From a checkpoint of a small audio captioner.
Data: trained on single notes of musical instruments (NSynth), 184686 training examples, 1.0 epochs.
Rows from block 8 of the audio encoder of a small audio captioner, named by matrix and row number. Rows with one number belong to one channel. Each number is 200 + 40 x the weight over its row's rms, rounded and kept within 0 to 999. All counts start at 0.
After each channel's rows are labels from the 100 clips, of 14976, where the channel reaches its highest value: "top examples" is what is common among them. Only what is clearly more common there than usual is listed. The data: single notes of musical instruments (NSynth).
# convs0: expand pointwise conv (encoder.blocks.8.convs.0.weight, 144x48x1x1), inputs 0-47
# convs1: depthwise 5x5 conv (encoder.blocks.8.convs.1.weight, 144x1x5x5), a 5x5 kernel
# convs2: project pointwise conv (encoder.blocks.8.convs.2.weight, 48x144x1x1, transposed), outputs 0-47

convs0.103,274,219,178,195,136,148,229,210,199,142,231,125,140,242,172,215,162,206,197,175,148,145,219,168,215,178,231,244,227,246,172,204,208,189,174,125,232,220,149,112,170,231,226,185,163,217,281,226
convs1.103,129,244,245,254,219,187,233,280,274,217,170,176,199,219,154,245,176,157,164,183,229,256,191,192,186
convs2.103,229,174,125,179,180,186,215,228,161,193,211,165,168,169,234,183,218,118,174,173,235,264,201,198,206,270,247,200,195,193,164,222,126,146,160,168,121,292,261,198,247,221,208,148,254,223,188,205
top examples: octave 6; pitch class G; octave 7

convs0.90,240,263,181,166,219,160,238,261,206,167,174,218,176,161,206,189,233,225,274,155,150,173,186,178,222,169,253,264,163,257,261,300,203,199,200,181,269,240,192,150,280,239,218,188,194,176,207,212
convs1.90,263,259,281,277,210,210,220,205,263,261,193,176,168,246,238,238,229,222,192,222,209,252,191,181,210
convs2.90,255,230,144,182,194,203,218,236,177,127,130,187,151,176,191,220,167,165,203,200,190,295,220,243,271,219,237,222,142,282,248,182,141,196,216,127,192,251,237,220,215,196,201,148,181,188,150,185
top examples: octave 6

convs0.0,190,224,171,246,150,158,145,149,176,213,170,263,229,123,245,132,239,187,219,256,291,237,189,184,202,253,163,220,198,166,179,154,145,262,260,165,261,193,186,222,217,220,197,191,213,183,154,160
convs1.0,207,154,156,162,169,203,179,159,182,193,155,182,234,178,180,241,218,243,207,212,119,153,91,162,176
convs2.0,150,223,180,222,227,156,167,151,167,272,259,185,178,253,176,229,243,191,176,156,151,304,170,214,151,236,196,215,235,197,265,202,145,231,210,213,209,262,200,207,222,227,296,140,177,201,222,173
top examples: octave 5; pitch class D#; note: D#5

convs0.95,174,132,176,139,188,173,206,92,227,259,152,212,214,155,203,186,251,157,161,180,219,163,292,150,226,205,167,225,223,183,194,237,230,197,163,145,141,201,220,202,194,263,204,194,239,244,258,158
convs1.95,212,253,209,193,201,195,157,191,182,175,222,174,215,177,227,235,204,187,173,179,143,105,111,135,134
convs2.95,173,220,167,184,193,288,212,218,204,133,182,187,250,238,138,152,237,259,227,277,262,131,224,157,169,198,196,253,182,154,250,211,237,149,222,140,219,214,174,207,247,191,187,194,257,252,180,164
top examples: octave 5; pitch class A; pitch class E; note: A6

convs0.8,199,165,227,169,161,208,151,252,265,221,191,214,243,157,129,166,197,180,235,173,197,187,155,197,195,262,168,194,246,257,215,176,201,187,235,219,196,183,150,241,208,110,154,307,218,246,146,141
convs1.8,279,200,243,224,280,271,241,166,153,171,221,231,202,178,145,172,143,211,191,230,239,231,182,173,179
convs2.8,168,290,166,115,213,190,197,91,212,254,170,204,172,206,193,237,219,206,215,244,191,224,223,151,209,230,216,210,181,217,174,212,151,204,203,166,272,172,216,174,167,211,127,263,286,176,256,198
top examples: octave 5; mallet; pitch class G#

convs0.58,250,203,247,146,185,192,220,213,186,194,201,219,215,206,210,135,184,199,119,298,276,231,153,143,190,257,161,188,179,230,218,255,188,298,213,242,229,179,262,180,237,140,159,174,211,189,203,206
convs1.58,213,168,242,232,274,198,222,236,195,193,174,154,158,170,204,169,159,130,136,184,190,250,282,245,217
convs2.58,215,170,269,232,179,125,196,219,196,252,195,241,212,155,230,250,154,216,177,149,124,265,230,189,202,204,170,181,209,234,157,217,121,252,168,149,95,145,255,196,207,175,203,212,181,193,168,179
top examples: octave 5; pitch class E; note: E5; pitch class G

convs0.37,223,178,180,195,197,235,231,217,214,211,149,149,272,231,103,197,77,209,198,231,160,280,245,204,203,227,191,188,236,194,174,225,230,205,274,207,198,245,221,139,155,150,190,249,196,242,181,206
convs1.37,239,203,170,233,195,251,270,261,245,173,267,228,214,211,139,184,235,149,184,168,241,237,252,233,168
convs2.37,155,277,169,201,172,187,182,150,170,181,211,289,191,164,120,209,214,232,211,197,223,241,259,210,237,204,156,193,113,173,184,256,195,180,205,230,264,192,122,172,260,232,133,202,230,173,232,222
top examples: octave 5; pitch class E; pitch class: G; note: G4

convs0.114,279,247,188,153,226,181,170,180,210,130,208,207,182,181,267,238,155,219,209,217,231,187,203,179,189,158,176,134,166,141,311,194,170,216,221,215,148,160,243,176,193,232,136,153,204,189,201,288
convs1.114,186,214,186,213,238,125,127,155,122,139,212,172,179,163,227,199,232,184,177,179,138,176,154,212,250
convs2.114,183,257,289,146,230,144,273,177,200,198,217,185,180,242,253,196,225,259,183,258,194,239,228,165,171,205,120,225,185,239,230,250,220,232,206,214,223,188,201,199,147,198,228,136,210,218,153,301
top examples: octave 6; keyboard; mallet; note: G#6

convs0.87,191,173,283,195,191,267,245,209,229,206,236,164,127,186,177,172,112,130,159,233,241,168,221,233,228,218,165,190,163,108,217,165,232,249,140,232,220,244,167,252,192,190,188,170,144,209,197,209
convs1.87,187,129,154,223,147,206,195,151,229,210,157,155,154,201,225,161,131,200,254,200,125,168,187,217,254
convs2.87,192,183,133,199,193,214,242,166,190,169,303,138,164,164,250,234,161,240,213,128,199,90,213,181,188,194,225,270,238,210,214,194,171,137,150,168,242,208,177,199,230,212,130,167,196,209,215,219
top examples: octave 6; mallet; pitch class D#; note: D#6

convs0.45,162,215,198,212,182,98,234,218,264,189,208,188,171,244,205,191,247,183,234,233,293,204,280,243,262,191,224,225,182,171,213,153,183,249,217,135,273,170,252,189,191,259,166,198,209,181,225,142
convs1.45,216,278,240,287,250,139,184,175,225,196,232,203,217,244,178,153,126,229,227,225,198,178,223,155,204
convs2.45,175,234,132,212,170,167,147,141,185,165,221,210,189,185,230,301,225,185,185,213,199,275,139,165,202,228,224,291,147,197,212,140,202,183,180,126,171,186,233,201,242,215,172,144,236,135,217,219
top examples: octave 5; pitch class B; note: B5; pitch class: D