From a checkpoint of a small audio captioner.
Model: 6.87M parameters, log mel input, encoder arch efficientnet, encoder norm batchnorm, encoder activation relu6, encoder widths [32, 48, 72], decoder width 256, decoder layers 6, decoder activation gelu.
Training: adamw at rate 0.0018, 2800 steps, batches of 64.
Data: trained on single notes of musical instruments (NSynth), 184686 training examples.
Rows from block 2 of the audio encoder of a small audio captioner, named by matrix and row number. Rows with one number belong to one channel. Each number is 500 + 50 x the weight over its row's rms, rounded and kept within 0 to 999. All counts start at 0. Numbers have three digits each. After the name is the row's rms in percent of the matrix's.
After each channel's rows are labels from the 100 clips, of 14976, where the channel reaches its highest value: "responds to" is what is common among them. Only what is clearly more common there than usual is listed. The data: single notes of musical instruments (NSynth).
# convs0: expand pointwise conv (encoder.blocks.2.convs.0.weight, 96x32x1x1), inputs 0-31
# convs1: depthwise 5x5 conv (encoder.blocks.2.convs.1.weight, 96x1x5x5), a 5x5 kernel
# convs2: project pointwise conv (encoder.blocks.2.convs.2.weight, 32x96x1x1, transposed), outputs 0-31

convs0.45 096:534407471491492461515355440484365433495460472447464495508500515469480455480466475501498482416485
convs1.45 100:562523460427491608520551563579512491448472431495511522427423475479545464462
convs2.45 082:440583553427547476510452472607487467445560507442478494518525414510502523557608539454555493495540
responds to: octave 4; pitch class D#; note: D#4; note: F4

convs0.9 106:535541513528441515470493553581582537516537431419474476490539530513467567489402605565515432543489
convs1.9 098:432524506413443471461461527420488588532535471515431478470419520480429461436
convs2.9 116:497463444539475552528547523460514555576548427593399520478423532506525528458455472382506469466487
responds to: octave 7; mallet; octave 6

convs0.40 091:473524610460455529593608516441515470560502460478451426488538529530429399524497515497523511482446
convs1.40 106:458513498483493482393490422467470456417505455415382492457496447443491503497
convs2.40 107:558507510504424488385471473498597403416519519556533499458558506528474478498490566479460557413518
responds to: octave 6; mallet; octave 7

convs0.90 093:483495586485470526466397485582490459532518492489496517451534520573522604523607466585521560542462
convs1.90 089:576548584585598449489578507516466510484537413561499490475480479512552547476
convs2.90 076:550423453473436464563564431499430591551471494542504486418573499477580515529461498541476515491588
responds to: synthetic; octave 1; bass

convs0.93 103:507438485571525520509468599513474549501548541472550581629501528557564459434514493572437524474486
convs1.93 096:498465531515520532468448486452569537569398435506577542461417488435429474478
convs2.93 138:491472452576498582517427493484444483584567456500467547479433569528556547430443496399554477511477
responds to: octave 7; pitch class G#; instrument family: mallet; note: G#7

convs0.71 105:524524574546481441477514551510453488564397530577555505537445531514488477538531591507431610461542
convs1.71 104:487421505454458602563583594529485505458534560553455494476496506447463434524
convs2.71 097:553506494466534469508517458620493533483595401476448428547491422537498494564488463503454594454502
responds to: octave 7; keyboard; instrument family: mallet

convs0.4 101:580474518519398521461463457475532590480408462528435439540454488450502480480412486581488451456457
convs1.4 092:500532496551548512500491588568480457478503515594526575633549522469519540551
convs2.4 106:515534514455516523532461547584469505447431479482501477489425431419507425611521461511502569464397
responds to: octave 4; octave 5

convs0.60 108:429423575489589476551538560456489559501477463515447462495516548476475391424557527513510491596491
convs1.60 106:480493406450529458531531456521547482484481524503410375456461564502447434461
convs2.60 098:560528515557440453447433499509647483428498479486509489483561539497496443568540619509490510460508
responds to: octave 6

convs0.72 104:557509439558487539503490511468512512501444474534455504536446528483481528470343523598409444433463
convs1.72 102:470522503566531522568559573541514511500530535452522551531460537603555618529
convs2.72 093:473506515420539511484454506601530421466489486541487404510487435401494493611460471516425543455506
responds to: octave 4

convs0.10 111:487450519474499501539534652499454483490563545486491470540582587475559420447564510482521462531567
convs1.10 084:511447454469464504503463419420473477507402474469482491566572519558480564601
convs2.10 109:411511457476577497530550561564363499457532509455501528488449471541497594534465440534463539508441
responds to: guitar; octave 6

convs0.53 089:451553485473505521604579414507555383448538521505464575474528448560525528546457428513499462529494
convs1.53 097:550530527445544512588560489562525567558577514521454422465556492538505433566
convs2.53 100:491525481569501459526559447510520393544519545590485577495494421522555496491488502502531461630572
responds to: synthetic; vocal

convs0.2 094:465474428474496481493564460436522512487482423493506581562397476443462482486446465627570467456517
convs1.2 100:458498547492535497459469420488522600601620542440502549540517500448519515490
convs2.2 100:555406455551422496529526561461570574516525481505504458531406539448466423560449426527500506445524
responds to: octave 6

convs0.76 101:441516428589474573563504436517469558545547591513544539553540483427484523579514413499478510514552
convs1.76 100:489474456466441483439397443414592487560529476532560531462462457449446523495
convs2.76 102:488421553492416414498584566478548503476599542447526540440439549484463468457532558574513506523508
responds to: synthetic; bass; octave 2; octave 1

convs0.18 095:497489480649547520430576505544468508604573527462461471445482545580488467556466484529486528495525
convs1.18 105:570489511612548516563589542511451508531489435475478419426490474515439481454
convs2.18 085:512472470534439458494549561474545558584427494505559590421511454541533433506546418529428501452453
responds to: octave 7; instrument family: mallet; pitch class C; octave 8

convs0.56 104:435560511419559536488454551494381501520507416514506568489536494477490422475557508567439444452560
convs1.56 097:499539510502521432459460411381445430494445468515581517517471532459464493420
convs2.56 093:584455497489451473523583456531529480440533529547619526573481522509481528529491549636441499485520
responds to: octave 5; octave 6; pitch class D; note: D5

convs0.1 102:505533520476588543516464484433405484440575512500464483496520588520572413507508440481601441497553
convs1.1 089:427489462509452504507442530526408540425519545469486445511421468446413460420
convs2.1 086:576497569503436536497477406514538488484493528571484456566614505450546512514473491558390554449481
responds to: synthetic; vocal; octave 6

convs0.87 115:560577577493495510506494452478584484513489506467519513463515438549391627569438497563493557480486
convs1.87 101:443565527569550452470506553545439502507574584542489514583530460484497551590
convs2.87 090:543518470440498374413453539581531530475538441505547445489555538452495481459543586545472524443456
responds to: synthetic; bass

convs0.94 100:529507441439564570592515438442467531507451475494480502552579541488482510508536376517567587494529
convs1.94 095:451445405426403545531469421429511528563554526511490524527507483462529508428
convs2.94 082:466597494503556485473441497549534488412596524488536457489547439524388510501452514478546476571414
responds to: synthetic; bass; octave 0

convs0.69 107:546446526507476500512542462527464564541532465360554443540485574422489535459446437441481477422525
convs1.69 114:459436514499551534466523492550550478508543487454420436377423507510427442471
convs2.69 100:533440522481400484451431488531532467464487450491407532555519519469559500504517482487510539445663
responds to: guitar

convs0.3 109:427532496429530405454501555469452440486459434494432514462481551380521459458508485411528441494499
convs1.3 092:463535527520502560546571571497610539539536524501597559548459545548471439510
convs2.3 069:545540474580575497456532474488511544424412542546527437528418515542459457484470595524592551491469
responds to: synthetic; bass; octave 7; octave 6

convs0.66 115:419467532439502531495508560466470383473500417525523543436510482418516441539504483432547525542603
convs1.66 112:467457473521523473518516566526522577558653573485502472528455442472455555496
convs2.66 101:562501515484573431499465478473495480521497476508539510630429533581473530429502559501548622512555
responds to: octave 7; mallet

convs0.61 104:465465518415558529491467560449497491477491515669508574472510462470538534502576509552488445462566
convs1.61 104:465531488493554473465383489527512548443558539580556427513496543478390478486
convs2.61 085:512414489490604562503486480489526542521422560586606479508504521632489460543496483504511534458515
responds to: guitar; octave 6

convs0.59 105:566583537481488627548541541500532566448544508434468522567402548506469493492431545525469454516467
convs1.59 083:501494501468455458442437475488484518508528629533551578598549424514530456532
convs2.59 092:572566516484535450477476569493458510446450522410555434540435452407493481502430552569474529432460
responds to: synthetic; octave 7; bass

convs0.44 109:524534536541505480475470375527631543508495572576533493507464491485511548600425497537504526553465
convs1.44 114:465437523480501452483430421416501405445415407497479433498490493513541522487
convs2.44 102:458468544644541528597512572461426552539530479506452504459458492476519489494424445512493415459500
responds to: synthetic; bass; pitch class G

convs0.54 083:586512555462436532491461418499481596502498480418483428539450493544461458437452492445530441416550
convs1.54 105:527539478507499483463508488451498463498476521507402381378411463462475460536
convs2.54 093:527460491542480572462461543504483500461579455569430540492522541584495568371431555483513462500560
responds to: octave 7; octave 1

convs0.34 096:507558493495553570527626595576479511482492483577528520529523465486527567555507547522522510608558
convs1.34 101:474457544439478495522528477434379439452407447553536567545500562479492479516
convs2.34 081:465535617519480402491490453585464459503439504521515485480602510475526602529518529427456484545453
responds to: octave 7; pitch class G; note: G7

convs0.13 093:509406524441501485497527562485451502470564440420403443536566552469544493376551505471535502511520
convs1.13 102:437463512577508518511541492570479487462472557381429418443493455519422498483
convs2.13 094:529480526498399485450389485533511463471547499486413442466564547539558510435554506487438583481571
responds to: octave 7; guitar; octave 6; mallet

convs0.79 115:522483519536568508494504454420516471426554547521576490661509450516503459522472501573478556467566
convs1.79 100:461473511530508480475459512435564603573594627510470432472508484511504514510
convs2.79 093:486572463394508507429431554571514500448480506423569509445551459486499441567467596560511506489511
responds to: octave 7; octave 6; pitch class F#

convs0.16 095:446433469460482553580490465531526542448487461517522637506603514494419511522578435520522509474459
convs1.16 091:542517505470519602541537597530405424473465521546575507545521476504544515571
convs2.16 108:485437484474423426550517461483407416516547549401569524527462502551587545496505514543541463539545
responds to: guitar; octave 6; octave 7

convs0.46 094:478516481423478489568536460475574602540530543519530593537456531391506515454398535510500445504480
convs1.46 097:434479450510489451422492447510529507492523562545537606620551456461489553521
convs2.46 104:520473529400443511520497454508534423439530618483492532517473534482426426579473510561533530410474
responds to: synthetic; octave 6

convs0.92 116:469471414412516493535426427483453441458409489523542438496494532419521537525407454420486503468486
convs1.92 100:427453489456484556471504503575566517497485486577607557579535541507521505414
convs2.92 099:538475473491503493394527442461485353446440530435500556518439567566518517474576528495478543513479
responds to: octave 6; octave 1

convs0.23 095:518464448464571420624484544470473493461558550578439548510537578458509463505474470588491459521543
convs1.23 103:426465452534457422466524493465436508550525528414425508414463539468571466447
convs2.23 103:552481433467417543446437443530537586465467428418463423459568518437494462453500487453479478443484
responds to: octave 6

convs0.11 093:444573547499580419451536475440512572545564515448479479430466512492541460473452599483500416495444
convs1.11 098:488557553526488456520493436519586521580555567442432483414453554526497540561
convs2.11 106:402564521492492473431447463596451474524588524532574494550483459488441572529523507425468461551446
responds to: octave 5; octave 6

convs0.31 113:493524427514552472537444566508431424470527415490515509542495538411498445514575460438463469534613
convs1.31 101:441543479439535486531421481489443426414464450436440519547568507550514568541
convs2.31 107:413454424484525545621551585491477538566572445572483511437494500496557493437496468539491485554492
responds to: guitar

convs0.95 105:486513452437551466609537540414447517472532483461516578510511483476511393457480485539544487623521
convs1.95 093:475559441463502504618518486491489580522582542567509501590584463546479494498
convs2.95 108:532511503507562518544476577423517545504496549573468535518342523538468509456411479516590479487500
responds to: guitar; synth lead

convs0.42 100:535435458464467527508541544488561526424472490482430485463457466395506495445499401451559472608448
convs1.42 117:478473515484512440510443456533612618627553492485524547486529484502485500525
convs2.42 169:444546410558550569552507551498459546537549487538520492364535459517503465525497492479552405553449
responds to: octave 6; octave 7; pitch class A

convs0.14 099:455484478484535412515445516535440451439544498570431516447436491519485483426583390431473491486560
convs1.14 105:431475563548559460457457464505526525518438540506535476515554474524588617578
convs2.14 091:521479454529484535487526593475577587520542510622430598484494519603497500455462506516545520469472
responds to: octave 7

convs0.51 093:465481464445445514513482483495413538454531531565450548374468492525459456411525440547495416427488
convs1.51 098:583536514534443495505416414418418430421460448552532484471479496488486521507
convs2.51 130:563518532455500481522514467449593442474431569505628534521507497486511466592582536585472487507463
responds to: synthetic; octave 7; octave 6; pitch class C